Weights of a small self-supervised image encoder.
Model: 11.2M parameters, arch vit, norm layernorm, moe expert_choice, patch size [4, 4], layers 12.
Training: soap at rate 0.0021, 5800 steps, batches of 128.
Data: 203450 training examples, 3.6 epochs.
Rows from block 6, named by matrix and row number. Rows with one number belong to one attention dimension. Each number is 50 + 10 x the weight over the matrix's rms, rounded and kept within 0 to 99. All counts start at 0.
# q: attention query (model.blocks.6.attn.q.weight, 192x192), inputs 0-95
# k: attention key (model.blocks.6.attn.k.weight, 192x192), inputs 0-95
q.33:64 54 46 57 52 54 36 43 73 50 46 51 48 48 54 52 55 41 54 57 36 56 46 56 32 53 59 57 70 74 47 35 49 47 64 47 62 42 24 59 72 57 33 54 57 55 43 36 48 38 44 69 52 48 56 39 41 42 54 41 55 47 31 66 42 53 38 47 51 46 42 46 30 34 45 43 51 68 47 51 32 50 76 65 52 61 48 42 40 47 60 63 61 40 63 39
k.33:41 56 44 43 29 65 65 61 49 57 61 52 70 67 53 48 51 63 34 49 61 51 53 32 48 73 28 51 62 30 44 66 41 61 23 46 55 49 39 42 35 48 47 61 43 34 48 51 62 51 67 49 62 49 61 58 38 70 44 59 45 41 55 32 40 34 66 45 42 45 58 48 37 38 50 36 41 54 68 41 56 50 55 53 21 55 57 36 54 42 43 50 65 45 47 49
q.34:43 49 53 56 32 48 33 59 34 63 42 48 57 33 40 43 63 44 36 71 62 59 50 70 53 43 64 37 54 57 50 58 36 42 65 53 60 37 63 47 62 57 55 56 55 53 47 54 52 59 49 58 57 61 57 42 36 71 53 44 50 49 50 35 40 48 35 50 43 56 51 52 46 52 36 51 52 36 48 36 51 42 31 51 56 47 44 41 34 56 48 32 40 40 44 46
k.34:35 33 64 45 49 66 60 48 54 18 29 40 49 47 44 50 45 54 38 61 59 34 57 44 49 42 61 45 59 40 57 44 51 57 55 56 51 50 44 38 40 56 53 44 52 59 63 60 53 55 53 61 57 38 54 44 48 57 54 46 49 48 61 50 55 45 52 55 63 49 44 40 57 47 39 58 58 59 57 61 47 61 56 47 34 49 43 43 48 66 55 59 40 63 52 39
q.35:64 47 40 54 46 64 22 42 45 58 58 70 55 57 67 28 50 48 66 59 48 64 44 49 38 62 40 70 45 72 46 59 52 45 56 49 30 60 57 41 58 50 52 50 44 30 53 55 53 44 48 36 57 63 48 53 39 55 41 60 42 36 42 60 65 60 42 61 48 54 54 51 60 24 43 55 40 47 54 40 44 48 45 58 60 48 51 56 41 54 45 51 52 56 60 64
k.35:56 41 46 43 45 57 23 42 51 44 57 37 50 48 42 44 55 39 35 53 49 44 54 63 57 55 30 59 45 48 66 43 39 38 49 47 48 39 44 49 57 44 44 48 61 53 56 50 47 41 49 35 59 65 34 57 49 41 46 58 75 59 60 44 57 48 57 28 71 56 49 52 56 47 31 58 43 50 56 58 53 46 31 55 51 46 54 46 51 53 52 29 64 58 56 60
q.36:58 57 39 55 35 52 40 58 43 46 28 40 63 54 70 38 44 56 58 54 39 63 58 45 53 52 34 63 52 65 50 49 41 21 71 45 46 48 51 42 40 59 49 47 34 63 59 49 55 49 54 46 37 40 59 49 38 35 57 33 48 56 44 51 48 29 40 45 47 60 52 70 56 20 63 34 63 57 62 40 47 52 66 48 54 58 54 55 46 50 51 48 51 58 61 61
k.36:40 36 50 37 33 49 39 39 32 53 40 46 60 62 61 48 57 61 43 64 62 55 31 62 56 40 48 53 49 50 42 27 50 52 74 53 50 61 50 58 39 44 52 52 46 44 60 45 53 52 54 57 44 38 43 44 56 54 48 56 53 45 52 44 53 56 60 61 41 51 50 55 33 51 42 57 64 68 50 42 42 49 48 60 38 40 51 49 46 52 52 40 54 52 52 59
q.37:50 72 60 49 31 43 58 65 58 48 59 53 41 24 51 67 53 53 42 34 73 52 45 47 53 58 48 56 48 48 46 71 59 69 48 62 47 50 47 68 71 45 58 33 50 37 39 46 59 71 55 40 39 64 45 47 56 47 49 57 41 39 51 46 60 51 56 51 53 55 48 42 46 56 66 54 51 49 60 43 64 54 46 62 46 41 45 68 56 42 34 48 49 56 58 54
k.37:35 58 43 67 60 49 42 54 53 37 51 59 36 33 30 54 63 43 56 55 56 46 40 62 40 54 58 52 65 41 55 51 48 37 37 52 42 35 38 25 58 41 63 52 53 58 50 69 44 41 62 54 65 62 43 53 55 43 61 54 63 47 41 37 54 72 42 56 33 48 52 41 68 39 70 51 33 47 40 57 41 45 44 47 59 70 57 60 73 46 41 60 56 43 44 64
q.38:48 65 60 59 70 37 50 54 41 49 49 44 65 51 55 44 62 30 42 32 45 39 31 58 56 41 46 50 59 61 54 56 57 68 57 46 64 44 48 41 44 62 38 33 64 49 47 69 53 40 36 61 56 60 67 46 39 52 43 57 44 57 48 41 64 59 55 68 59 52 52 60 47 60 52 30 53 48 51 48 48 55 57 42 55 33 52 44 54 48 58 55 55 45 49 52
k.38:46 46 48 44 54 41 52 58 49 43 60 43 46 58 45 50 56 53 64 54 39 45 61 38 35 54 62 37 46 68 33 52 47 45 48 55 45 48 62 52 36 47 47 53 58 40 32 49 37 49 40 60 39 53 47 64 38 42 39 37 56 46 55 40 50 30 58 50 40 45 47 55 45 45 69 39 33 55 54 43 62 58 50 55 58 47 61 47 47 54 68 45 64 61 34 71
q.39:48 41 62 73 49 43 43 35 55 65 62 47 50 54 57 63 54 57 38 55 58 41 46 58 51 54 42 51 58 15 50 62 51 60 45 57 49 58 58 53 34 54 58 32 50 56 70 62 41 41 57 72 52 33 65 60 54 53 39 42 48 36 56 42 48 50 59 41 52 43 63 60 41 42 33 50 40 30 47 58 35 51 55 49 48 38 45 43 44 58 58 36 37 64 54 39
k.39:39 55 54 36 66 51 49 53 56 59 38 51 53 52 32 47 53 49 52 44 36 46 54 55 40 56 42 45 70 48 22 40 60 45 60 44 54 51 49 67 34 56 32 34 42 53 55 43 34 46 49 52 51 63 43 62 55 51 58 67 34 46 48 45 44 53 62 59 45 37 53 50 41 48 61 37 50 56 49 79 48 50 42 40 43 40 45 40 42 65 35 53 49 47 34 46
q.40:59 53 43 60 45 57 37 36 47 36 59 48 71 41 52 43 55 44 35 53 51 50 53 57 36 58 39 52 49 46 50 36 37 58 65 52 54 48 63 49 55 56 56 59 53 53 40 63 57 43 46 36 49 54 60 49 56 47 46 61 57 66 46 36 44 58 34 61 52 51 36 60 46 48 48 62 54 51 40 35 58 31 48 57 60 42 42 48 59 63 51 20 56 42 48 57
k.40:56 40 62 50 34 41 43 67 43 64 37 46 59 55 52 55 53 61 43 54 35 45 54 56 35 54 60 64 31 44 51 52 53 43 50 44 48 35 56 55 57 54 39 69 59 73 38 58 39 50 53 57 51 42 48 49 31 39 53 50 50 40 56 38 43 43 41 72 63 46 55 45 54 52 38 50 39 63 61 53 58 50 36 58 46 45 49 46 48 57 38 46 53 55 70 51
q.41:47 36 54 48 44 37 56 75 61 56 54 47 63 50 63 46 32 75 36 39 58 54 49 26 52 55 44 59 71 42 52 36 44 51 50 50 26 52 67 40 47 59 64 53 33 54 56 48 43 61 54 57 42 33 39 51 73 59 33 44 48 59 65 48 59 40 48 32 59 59 32 41 53 55 48 59 40 68 59 38 64 48 53 61 45 52 37 50 58 32 53 60 39 54 34 61
k.41:51 68 33 58 56 38 44 51 59 55 41 55 35 58 36 46 56 42 47 58 70 61 56 42 46 64 46 51 51 56 40 54 61 36 39 44 38 43 33 52 55 72 47 49 49 61 61 59 55 68 47 60 52 44 61 57 55 30 57 58 35 43 44 64 54 47 43 38 62 43 59 37 63 33 56 56 42 45 51 58 43 64 44 31 62 54 64 36 33 53 51 47 42 39 40 46
q.42:46 45 45 55 42 57 60 50 46 28 53 49 43 49 42 52 64 44 62 46 47 39 61 42 55 48 53 51 38 61 47 60 58 53 45 44 63 56 37 43 47 75 41 55 24 35 36 19 43 45 41 49 41 58 61 42 57 45 66 69 42 35 57 36 50 55 51 48 53 46 40 50 57 74 60 53 41 58 86 50 69 52 51 45 58 57 74 51 51 58 49 66 52 52 54 61
k.42:62 46 11 48 55 66 47 43 53 45 46 57 43 43 69 51 46 34 63 51 39 47 52 43 60 52 76 52 40 30 45 57 47 42 47 64 57 49 48 44 48 42 45 50 48 67 43 44 50 70 63 50 31 56 31 42 60 59 36 42 76 54 64 55 55 55 34 40 55 64 41 27 40 44 60 53 46 46 57 32 48 50 53 49 60 49 30 57 42 51 68 41 47 49 42 63
q.43:62 60 38 48 58 47 44 62 58 42 46 62 48 65 56 49 48 44 37 50 47 51 26 42 45 43 43 46 63 50 56 53 61 39 46 48 54 38 43 61 48 58 56 39 41 49 48 59 63 46 45 65 27 64 48 55 53 45 53 39 38 54 46 63 52 46 48 57 55 50 38 38 53 39 40 43 50 51 39 59 51 47 60 58 47 31 55 48 54 66 52 53 39 66 50 34
k.43:63 55 56 57 54 24 59 53 60 38 50 44 47 61 44 44 47 41 54 52 54 45 50 40 39 59 37 39 62 52 40 41 50 39 69 47 47 48 58 68 57 35 55 30 51 40 40 52 63 46 61 68 52 42 56 45 57 47 45 43 51 38 62 43 50 46 66 50 69 42 38 49 39 50 46 51 62 59 65 59 38 45 40 41 54 50 72 56 42 44 34 58 36 32 60 45
q.44:56 55 54 32 57 53 54 56 41 52 40 49 59 54 42 49 53 53 55 49 48 63 48 54 47 45 55 29 63 54 68 59 55 53 40 46 42 50 50 59 56 43 27 47 46 43 49 48 49 52 62 44 50 45 45 40 49 47 58 42 60 51 44 52 35 43 65 56 57 47 70 38 67 40 34 61 57 47 22 55 39 67 72 51 43 58 68 43 50 67 72 39 40 29 42 58
k.44:26 44 61 50 42 42 64 61 74 52 54 34 31 40 54 38 44 62 79 46 33 42 47 42 55 49 46 43 41 42 79 33 59 46 27 62 54 41 42 44 53 62 55 62 43 44 51 41 61 43 43 62 55 52 55 48 56 47 42 57 43 45 41 40 53 29 51 46 51 26 59 38 56 55 30 47 46 51 49 58 36 62 48 31 58 52 54 60 51 59 54 45 47 50 47 39
q.45:54 51 60 47 42 53 49 52 42 54 55 41 53 49 56 59 28 64 43 55 56 52 59 18 65 37 58 49 34 36 48 53 73 73 65 59 49 63 45 32 46 56 56 58 47 53 55 57 47 65 67 47 52 45 49 58 51 52 66 46 72 54 54 69 43 52 48 51 45 48 47 36 59 55 44 60 69 60 65 58 38 37 54 54 71 57 53 47 62 36 42 65 35 54 55 45
k.45:60 50 40 45 44 43 51 51 35 55 48 47 40 53 26 43 47 48 44 38 42 44 54 54 48 49 63 56 58 54 57 56 63 53 44 44 44 38 44 72 49 40 49 51 42 41 32 46 60 67 42 47 73 67 58 70 47 41 53 56 47 45 53 58 42 63 52 35 62 48 45 46 70 31 49 51 33 68 43 45 56 57 78 36 56 38 45 52 46 49 56 74 47 48 48 58
q.46:52 63 44 43 41 35 40 48 72 54 50 48 47 46 46 42 54 70 60 60 49 40 59 52 58 42 51 68 54 36 44 31 39 47 52 58 46 44 35 43 43 43 38 48 52 34 29 36 59 50 30 51 55 51 53 53 54 54 54 47 45 50 42 48 52 45 41 52 54 48 44 32 38 57 57 57 17 36 69 31 64 53 52 66 60 33 57 36 35 49 63 62 47 54 55 41
k.46:36 54 49 47 39 52 51 59 47 34 40 54 69 59 54 57 40 48 62 51 45 46 62 65 51 38 46 48 38 55 40 66 64 53 47 41 38 47 63 53 48 39 65 46 49 55 65 54 65 60 63 12 55 63 49 56 40 46 47 42 56 63 43 67 49 57 63 44 32 47 76 47 41 29 58 50 77 49 58 50 21 65 38 51 39 61 59 57 64 59 48 44 32 55 55 55
q.47:46 52 35 45 49 55 52 60 35 50 43 49 65 41 45 48 70 57 58 43 55 42 40 57 56 56 52 30 46 35 49 52 34 39 57 50 52 59 44 36 55 55 65 68 29 57 60 43 51 64 41 38 36 47 57 54 48 45 64 42 51 49 37 35 65 65 51 48 51 42 59 51 69 60 44 42 61 41 53 40 55 29 58 39 59 57 65 43 47 48 37 42 54 53 52 41
k.47:65 33 57 51 55 59 52 47 46 51 53 71 52 65 58 48 59 36 55 57 41 50 56 41 59 59 51 58 46 47 41 54 33 47 47 44 59 52 41 50 65 59 37 39 50 57 40 52 52 74 72 37 28 48 49 44 35 45 55 55 45 39 56 56 73 44 33 62 39 40 52 51 54 36 43 48 57 76 48 61 50 52 53 67 46 48 49 48 55 50 39 57 37 61 44 55
q.48:50 59 55 53 47 45 58 40 59 44 33 51 25 52 29 62 61 40 31 47 47 44 54 51 70 54 64 68 47 63 59 60 70 42 50 49 41 49 52 44 50 31 55 53 49 46 58 53 44 50 54 48 47 49 46 45 37 53 45 49 56 50 37 56 47 54 56 48 44 52 47 52 32 36 58 60 54 43 41 55 52 51 49 44 43 40 47 38 62 60 46 52 54 68 48 50
k.48:31 67 47 42 61 42 40 56 40 46 28 51 41 62 45 51 46 38 56 58 52 46 35 58 54 61 66 64 52 51 39 56 51 41 34 47 47 46 56 38 53 32 58 41 47 52 49 65 44 41 44 57 45 53 52 45 67 61 54 52 64 50 39 41 65 69 59 71 34 53 36 45 40 68 44 56 50 49 49 48 54 36 42 54 54 62 53 58 58 52 47 45 66 33 47 34
q.49:52 34 44 38 52 50 41 37 50 41 51 44 55 51 48 44 37 45 65 43 49 39 52 53 39 56 52 40 36 54 40 55 40 56 43 31 60 45 50 45 50 54 40 51 41 40 51 68 53 65 68 50 63 49 55 57 48 42 45 63 63 51 51 56 66 69 37 52 49 47 59 38 58 67 37 68 50 47 46 75 53 65 50 43 42 33 48 54 41 41 49 50 54 64 48 60
k.49:54 56 49 46 58 50 58 49 43 40 32 58 55 35 54 59 48 47 56 34 33 40 42 57 49 55 46 56 52 46 70 69 54 58 41 42 53 40 37 48 54 50 41 49 51 46 44 60 44 52 59 62 49 42 39 53 52 41 28 59 52 48 35 43 62 54 61 70 81 41 54 66 46 50 42 42 29 48 58 48 40 51 48 49 79 52 41 45 40 42 60 49 59 43 45 53
q.50:52 44 51 49 59 59 50 39 66 55 48 43 41 34 44 50 66 47 66 45 53 35 44 52 66 61 51 50 56 44 58 44 40 49 47 51 56 52 55 45 46 66 33 39 53 46 56 43 56 45 42 46 60 49 44 46 51 53 55 62 57 38 54 52 44 33 35 57 58 53 62 64 41 50 39 58 55 40 51 50 60 64 58 35 49 54 59 65 52 58 66 45 49 49 61 51
k.50:63 47 59 73 43 47 46 46 61 47 62 45 36 50 47 57 53 50 44 47 49 50 55 33 51 60 35 60 38 38 64 58 47 59 55 47 39 55 67 57 63 60 57 55 55 42 51 53 30 48 52 37 53 65 49 62 50 39 68 60 52 47 74 38 38 27 42 42 44 55 43 36 58 51 34 50 62 39 49 50 60 57 58 24 52 55 48 54 43 38 53 51 59 57 50 42
q.51:69 40 34 45 67 69 49 57 54 65 46 53 41 39 38 53 55 40 44 38 49 54 73 33 74 53 54 47 29 75 38 40 45 45 40 43 65 43 51 25 53 41 42 49 59 50 63 52 55 54 58 34 48 44 52 50 55 58 57 51 49 52 50 20 53 41 54 42 41 44 61 54 54 43 44 48 40 62 41 57 59 54 45 45 57 55 56 54 69 53 69 66 42 39 53 40
k.51:53 51 61 49 43 52 42 55 43 77 48 47 45 63 52 62 52 57 42 57 59 59 50 38 37 52 65 46 42 54 32 63 45 52 54 47 60 44 67 37 58 57 57 42 49 32 58 50 41 68 65 77 31 46 66 45 45 45 43 51 47 37 63 46 42 50 39 42 45 43 60 50 41 37 46 59 68 75 67 37 54 41 66 57 44 37 38 55 49 48 53 41 65 56 57 44
q.52:48 50 60 51 27 44 55 41 47 49 41 56 39 48 50 46 52 59 49 46 52 40 37 38 48 37 47 49 57 66 32 63 51 71 47 49 57 58 50 62 67 44 56 57 56 48 52 56 40 38 50 54 42 49 46 52 57 58 33 54 44 51 37 56 46 35 46 55 64 49 53 50 35 53 48 62 54 49 65 66 48 57 64 46 44 41 52 62 37 41 45 38 48 54 48 58
k.52:59 45 48 60 51 50 36 44 51 37 52 48 51 48 49 52 67 57 41 53 50 73 42 41 46 51 39 67 34 29 58 44 67 64 59 50 51 59 46 54 41 45 55 61 43 45 43 47 30 43 60 49 78 66 48 34 58 42 53 45 77 50 60 41 55 63 44 49 50 51 46 44 61 56 44 51 38 49 47 60 58 62 46 49 54 63 47 45 39 43 52 56 47 52 51 61
q.53:53 45 60 54 49 41 59 50 47 54 44 42 71 72 38 47 41 45 48 50 47 42 56 36 47 59 52 51 48 52 51 44 64 64 50 51 40 49 66 48 45 39 33 44 53 37 48 59 44 56 46 61 42 34 51 61 62 55 46 46 55 48 47 36 50 66 63 37 63 56 65 48 47 49 59 48 29 47 67 41 59 43 29 59 45 33 62 43 43 41 40 60 45 58 56 61
k.53:56 51 49 65 59 50 31 40 55 58 51 71 47 62 51 42 38 29 51 60 54 53 57 53 62 44 49 42 44 41 32 49 55 56 47 50 50 38 48 66 45 54 47 50 46 67 64 57 51 32 46 48 48 51 48 67 61 38 42 42 54 39 35 54 53 56 42 47 54 53 41 50 67 53 52 54 44 40 45 48 51 53 57 48 50 52 42 49 55 49 53 57 38 44 45 48
q.54:35 47 56 39 39 61 50 64 50 53 56 45 58 43 57 64 54 51 61 58 56 62 38 48 45 44 56 43 53 34 37 55 37 43 58 39 54 44 58 60 46 43 64 50 29 58 50 54 39 54 55 54 49 56 37 42 44 34 43 46 34 68 50 55 55 31 55 64 51 47 49 74 52 52 58 54 48 45 40 34 42 50 53 58 42 34 45 46 41 47 44 47 54 63 51 36
k.54:74 44 70 56 55 51 63 45 42 48 52 45 55 39 55 55 56 46 43 51 39 42 56 36 69 43 48 55 66 43 51 29 69 48 65 41 61 66 59 44 34 62 61 52 56 66 44 49 60 49 45 60 59 55 53 47 50 58 55 48 52 47 61 37 42 53 72 45 43 56 65 43 36 40 45 51 59 51 38 69 45 56 38 54 51 66 47 43 55 53 59 40 48 42 54 47
q.55:51 45 57 65 51 42 43 50 46 70 68 43 54 40 43 36 62 59 55 45 46 58 43 45 59 35 57 57 46 49 42 57 47 58 63 47 49 24 57 59 69 42 57 64 48 46 51 48 32 42 36 33 45 65 45 48 54 47 59 55 53 49 54 61 45 50 55 51 55 48 58 56 55 49 43 44 49 52 36 56 50 44 43 37 45 59 49 35 71 38 48 61 38 38 52 70
k.55:48 49 47 51 35 50 33 56 58 50 58 58 39 58 40 51 45 53 49 43 33 64 57 55 49 64 28 47 30 45 68 51 50 54 46 55 41 59 50 45 65 48 60 51 77 52 61 39 52 38 57 47 44 56 56 60 50 65 52 53 40 56 36 54 51 40 60 52 34 54 37 52 56 53 54 48 42 44 58 54 60 41 63 40 48 41 61 40 62 50 64 55 55 68 46 58
q.56:55 36 51 46 36 46 50 48 29 49 56 52 35 46 43 51 55 42 62 36 44 39 53 62 31 66 39 48 45 44 39 38 56 44 65 61 47 58 51 52 64 56 62 45 55 53 76 64 59 53 63 49 51 33 48 55 57 43 55 54 46 63 58 78 39 41 48 49 50 31 38 48 41 62 50 52 32 51 57 58 50 51 49 65 51 68 54 57 44 45 61 33 45 64 47 63
k.56:44 58 43 42 63 46 60 58 61 48 47 45 77 58 54 45 47 53 49 40 52 45 45 56 26 51 52 61 52 44 46 64 51 55 45 49 45 59 35 57 44 54 48 47 66 55 46 66 46 33 27 56 46 42 47 48 56 44 42 42 60 37 48 49 58 49 67 41 61 47 61 46 53 65 52 49 58 51 43 56 40 60 63 67 57 33 45 61 42 53 45 39 52 54 52 51
q.57:49 38 55 40 62 53 51 57 43 57 38 68 50 45 47 52 39 49 33 45 47 74 50 53 69 51 36 52 39 27 51 58 57 51 42 52 43 21 44 54 57 54 50 58 34 54 42 54 59 54 55 47 67 54 44 45 57 39 65 43 41 69 44 46 57 78 52 43 52 61 47 68 43 72 41 39 42 55 47 56 56 50 62 37 39 56 40 58 52 53 46 53 60 55 25 49
k.57:56 48 38 46 36 49 30 46 47 59 50 67 49 46 34 56 49 45 56 45 62 40 72 36 56 65 52 53 50 70 64 54 62 35 54 60 59 58 44 30 58 49 40 51 57 59 49 56 47 61 65 62 31 49 49 66 52 46 42 44 39 57 52 64 39 35 45 36 36 48 52 71 57 39 37 41 51 53 42 56 62 40 50 37 62 62 49 61 61 53 31 61 40 59 49 65
q.58:41 54 50 47 56 44 62 40 50 61 70 59 40 34 45 65 53 38 57 43 43 40 48 49 58 43 55 63 50 53 49 51 46 38 57 66 35 46 58 44 60 50 51 53 48 50 52 44 46 51 69 32 51 53 55 55 52 39 39 44 46 50 60 58 68 25 46 72 51 50 45 60 52 29 50 44 51 38 44 39 49 58 59 36 56 62 54 57 61 32 53 55 67 44 60 49
k.58:50 36 49 60 61 51 54 64 39 51 59 48 37 51 58 55 37 50 50 37 41 42 40 54 58 49 55 33 55 54 69 45 57 35 58 52 39 35 58 44 43 41 44 62 53 61 42 38 48 43 58 43 46 44 39 42 65 68 51 38 53 45 52 62 33 42 53 54 23 58 55 37 52 60 47 50 47 58 45 39 66 52 54 56 58 41 61 50 59 40 57 54 51 50 45 62
q.59:47 34 51 54 44 71 53 29 36 49 46 56 55 57 46 41 51 48 56 53 38 40 71 54 42 39 50 44 51 44 32 35 53 51 47 45 69 62 74 46 50 49 56 42 70 43 45 64 44 68 64 60 37 64 47 50 53 39 56 30 47 47 44 59 41 56 50 58 30 63 64 50 49 47 52 48 30 43 38 60 41 52 37 50 46 58 51 53 44 47 62 37 45 45 34 41
k.59:47 43 70 50 35 55 55 40 71 48 44 52 38 38 38 53 60 54 45 51 51 49 42 45 50 35 33 71 60 44 44 44 59 55 56 45 47 50 43 71 39 48 65 58 51 46 60 38 41 53 48 64 31 39 54 30 55 48 47 47 42 46 44 56 43 57 55 58 51 45 64 61 42 58 50 64 44 33 57 64 54 45 53 65 58 39 53 37 47 55 66 46 46 57 64 39
q.60:36 44 48 70 36 43 40 52 67 47 46 36 54 54 38 51 60 59 59 49 49 67 59 42 40 43 50 42 38 52 42 59 48 70 38 45 46 52 56 53 55 63 52 44 40 48 51 29 43 40 33 50 46 40 36 44 42 44 53 46 29 56 40 34 59 49 52 41 64 59 67 43 49 50 54 46 50 45 69 53 59 57 48 32 55 37 63 68 36 46 41 50 41 51 54 50
k.60:61 56 52 53 49 59 40 55 44 63 67 60 45 50 61 65 48 46 63 47 49 45 28 40 61 37 47 24 45 50 32 52 54 55 44 48 49 60 69 46 68 38 65 67 40 51 60 44 40 61 51 56 53 51 63 43 47 50 45 39 60 46 51 54 56 61 45 63 47 60 31 49 42 60 38 47 42 31 44 50 50 49 47 54 41 57 35 51 45 53 49 38 49 44 47 65
q.61:60 52 51 49 40 49 46 64 44 62 59 52 52 48 53 42 48 51 37 38 42 52 42 60 36 54 57 56 49 49 61 64 47 74 59 27 63 60 56 53 54 52 51 39 42 56 48 41 47 52 40 43 63 56 45 50 54 56 52 55 70 52 62 57 50 46 45 60 61 43 44 49 51 30 36 46 54 46 67 43 54 50 56 53 31 52 54 39 43 29 51 38 57 45 40 31
k.61:58 74 55 50 60 45 65 29 64 68 60 49 46 46 50 52 49 53 55 46 42 49 59 51 65 56 60 48 53 62 51 60 60 55 59 73 34 60 51 50 48 46 53 58 55 45 41 50 47 51 40 44 45 61 49 63 49 58 47 35 50 47 57 50 44 61 47 48 28 44 38 59 49 52 45 45 45 36 48 58 47 49 51 56 79 47 53 29 51 62 51 40 46 45 41 51
q.62:47 64 27 64 55 35 55 41 66 54 49 45 72 45 67 48 57 46 58 46 67 59 50 58 47 34 47 52 64 63 44 43 47 40 53 62 56 55 41 60 35 63 53 65 41 41 64 50 61 66 62 44 67 56 59 43 56 38 58 42 60 57 47 60 73 43 62 56 52 73 34 41 49 71 66 50 52 63 37 44 49 38 55 46 21 61 50 40 50 70 43 59 60 41 49 51
k.62:33 52 56 39 48 37 66 57 41 49 52 50 64 64 45 45 54 57 61 31 63 39 44 54 37 39 49 35 48 52 38 60 59 56 28 32 48 33 53 58 33 54 43 34 47 47 58 46 54 43 40 58 60 30 52 52 35 62 35 53 50 62 48 47 44 50 46 53 45 60 36 50 42 43 37 41 53 51 67 51 48 50 55 65 40 41 50 49 51 40 47 37 52 54 34 39
q.63:59 43 39 45 58 42 39 54 53 53 44 50 25 37 50 44 51 41 32 68 45 50 54 45 37 49 48 41 40 54 35 59 67 39 51 46 61 50 49 52 37 35 42 58 69 49 48 41 42 37 44 51 44 45 59 50 30 40 59 51 53 47 50 63 61 47 55 57 52 64 50 62 63 48 69 46 48 60 61 59 41 53 39 37 59 44 58 44 61 43 43 58 47 47 51 69
k.63:66 45 75 63 55 48 50 47 61 52 64 43 36 40 60 40 48 49 47 63 49 61 69 58 57 54 51 69 51 46 62 43 56 39 65 42 45 66 45 57 39 43 71 61 44 42 54 54 48 51 49 51 37 60 36 56 57 49 55 30 49 54 50 58 38 45 47 64 52 60 49 49 52 57 44 50 49 54 44 47 61 47 62 42 66 64 45 45 44 46 46 49 63 67 29 53
q.64:46 50 46 44 59 36 46 55 39 55 45 44 39 55 54 43 51 54 41 33 45 46 58 48 48 55 56 45 63 62 44 42 50 45 46 43 61 45 59 46 52 55 62 47 49 62 53 56 44 75 59 71 45 43 43 50 43 45 67 56 44 42 44 55 37 58 48 43 58 52 45 46 47 54 52 47 36 40 54 60 54 56 51 47 51 58 48 42 46 60 42 53 57 53 55 53
k.64:52 41 51 64 33 56 64 40 39 43 64 55 50 43 62 55 50 49 40 62 53 49 38 44 56 31 60 52 47 26 62 47 57 44 36 57 52 59 41 42 54 49 57 36 41 53 44 50 30 51 51 53 43 63 36 62 45 65 43 47 41 47 36 50 52 33 42 48 54 47 57 55 50 50 35 50 51 44 51 52 69 43 40 56 55 39 60 42 55 59 62 48 44 44 46 32
q.65:47 38 46 54 59 39 41 51 38 51 66 52 57 73 48 53 55 70 49 59 50 44 52 62 41 54 37 42 35 35 44 45 51 49 61 52 45 54 35 58 55 61 51 48 46 44 63 63 40 49 37 48 41 49 66 51 39 53 59 61 42 50 58 51 49 52 47 64 42 47 42 41 54 42 39 36 58 59 52 61 51 47 36 37 43 68 37 51 71 65 65 57 66 42 54 52
k.65:44 51 58 46 44 48 68 38 32 68 69 69 33 46 63 52 59 56 44 51 53 45 44 63 40 40 56 69 60 48 61 61 64 49 53 42 60 35 47 53 33 51 57 33 42 66 60 42 44 56 56 42 50 59 40 59 41 53 45 40 31 45 35 53 62 41 57 42 53 43 57 50 55 35 37 50 47 40 48 44 54 37 58 42 68 23 60 41 57 48 27 56 64 47 47 46
q.66:49 69 47 49 55 60 51 37 41 52 56 60 58 57 43 66 47 39 39 35 69 64 24 56 42 60 57 62 46 55 56 52 45 42 71 43 47 35 44 36 28 50 56 46 53 19 44 51 68 47 41 44 48 57 62 40 59 26 53 56 49 52 39 54 64 48 26 45 50 43 59 41 73 67 75 58 56 31 62 42 37 48 54 43 18 45 49 58 55 46 41 42 40 43 67 60
k.66:47 61 54 44 38 65 52 27 65 46 55 43 50 39 51 43 53 45 50 45 34 49 55 43 53 62 55 52 69 55 49 58 62 30 58 40 62 55 51 48 65 55 36 55 67 57 47 51 49 68 49 57 43 43 46 34 46 55 56 77 58 62 40 37 53 52 69 38 39 52 38 60 55 55 60 38 61 58 53 43 58 47 59 49 52 26 56 52 54 45 72 52 54 39 52 40
q.67:41 50 41 47 49 64 42 81 44 43 49 45 61 54 47 38 36 61 37 58 38 41 57 56 43 39 59 34 56 36 34 63 55 49 50 57 57 65 35 46 48 62 63 44 62 37 54 40 58 49 61 61 55 37 37 43 61 55 42 49 60 39 58 41 62 41 57 44 56 43 61 35 38 41 57 39 53 54 41 51 55 53 38 49 54 54 68 54 59 62 53 41 51 42 57 59
k.67:41 35 51 33 57 64 40 48 48 54 57 61 58 48 48 52 58 47 57 49 34 34 55 53 48 51 41 42 49 69 49 53 48 59 55 39 43 47 57 59 32 30 48 46 31 43 50 80 40 58 55 50 50 60 58 48 54 65 45 33 61 63 45 53 62 47 39 81 47 47 58 45 36 32 58 41 51 51 56 49 58 51 38 38 62 34 62 52 36 54 62 28 64 58 34 58
q.68:51 53 53 47 47 53 47 44 57 46 64 60 22 57 47 38 53 59 50 47 50 50 48 34 39 50 51 60 47 49 35 42 56 63 59 52 47 49 39 61 53 50 50 47 52 61 37 44 51 35 54 46 48 57 46 51 71 46 35 45 47 29 60 60 46 43 45 48 47 57 44 50 56 60 60 58 49 43 40 51 60 41 57 37 42 51 26 46 51 63 46 55 57 45 46 45
k.68:44 68 58 48 53 44 59 57 56 52 35 63 45 46 45 53 50 34 34 53 48 69 62 53 52 37 52 39 46 39 51 46 41 55 43 66 54 41 58 39 46 43 51 52 53 43 49 46 56 44 41 63 62 39 47 55 48 43 67 51 47 60 32 60 36 50 46 50 60 37 28 51 58 57 49 74 44 62 65 54 46 49 52 71 49 58 48 38 48 55 47 49 51 43 57 57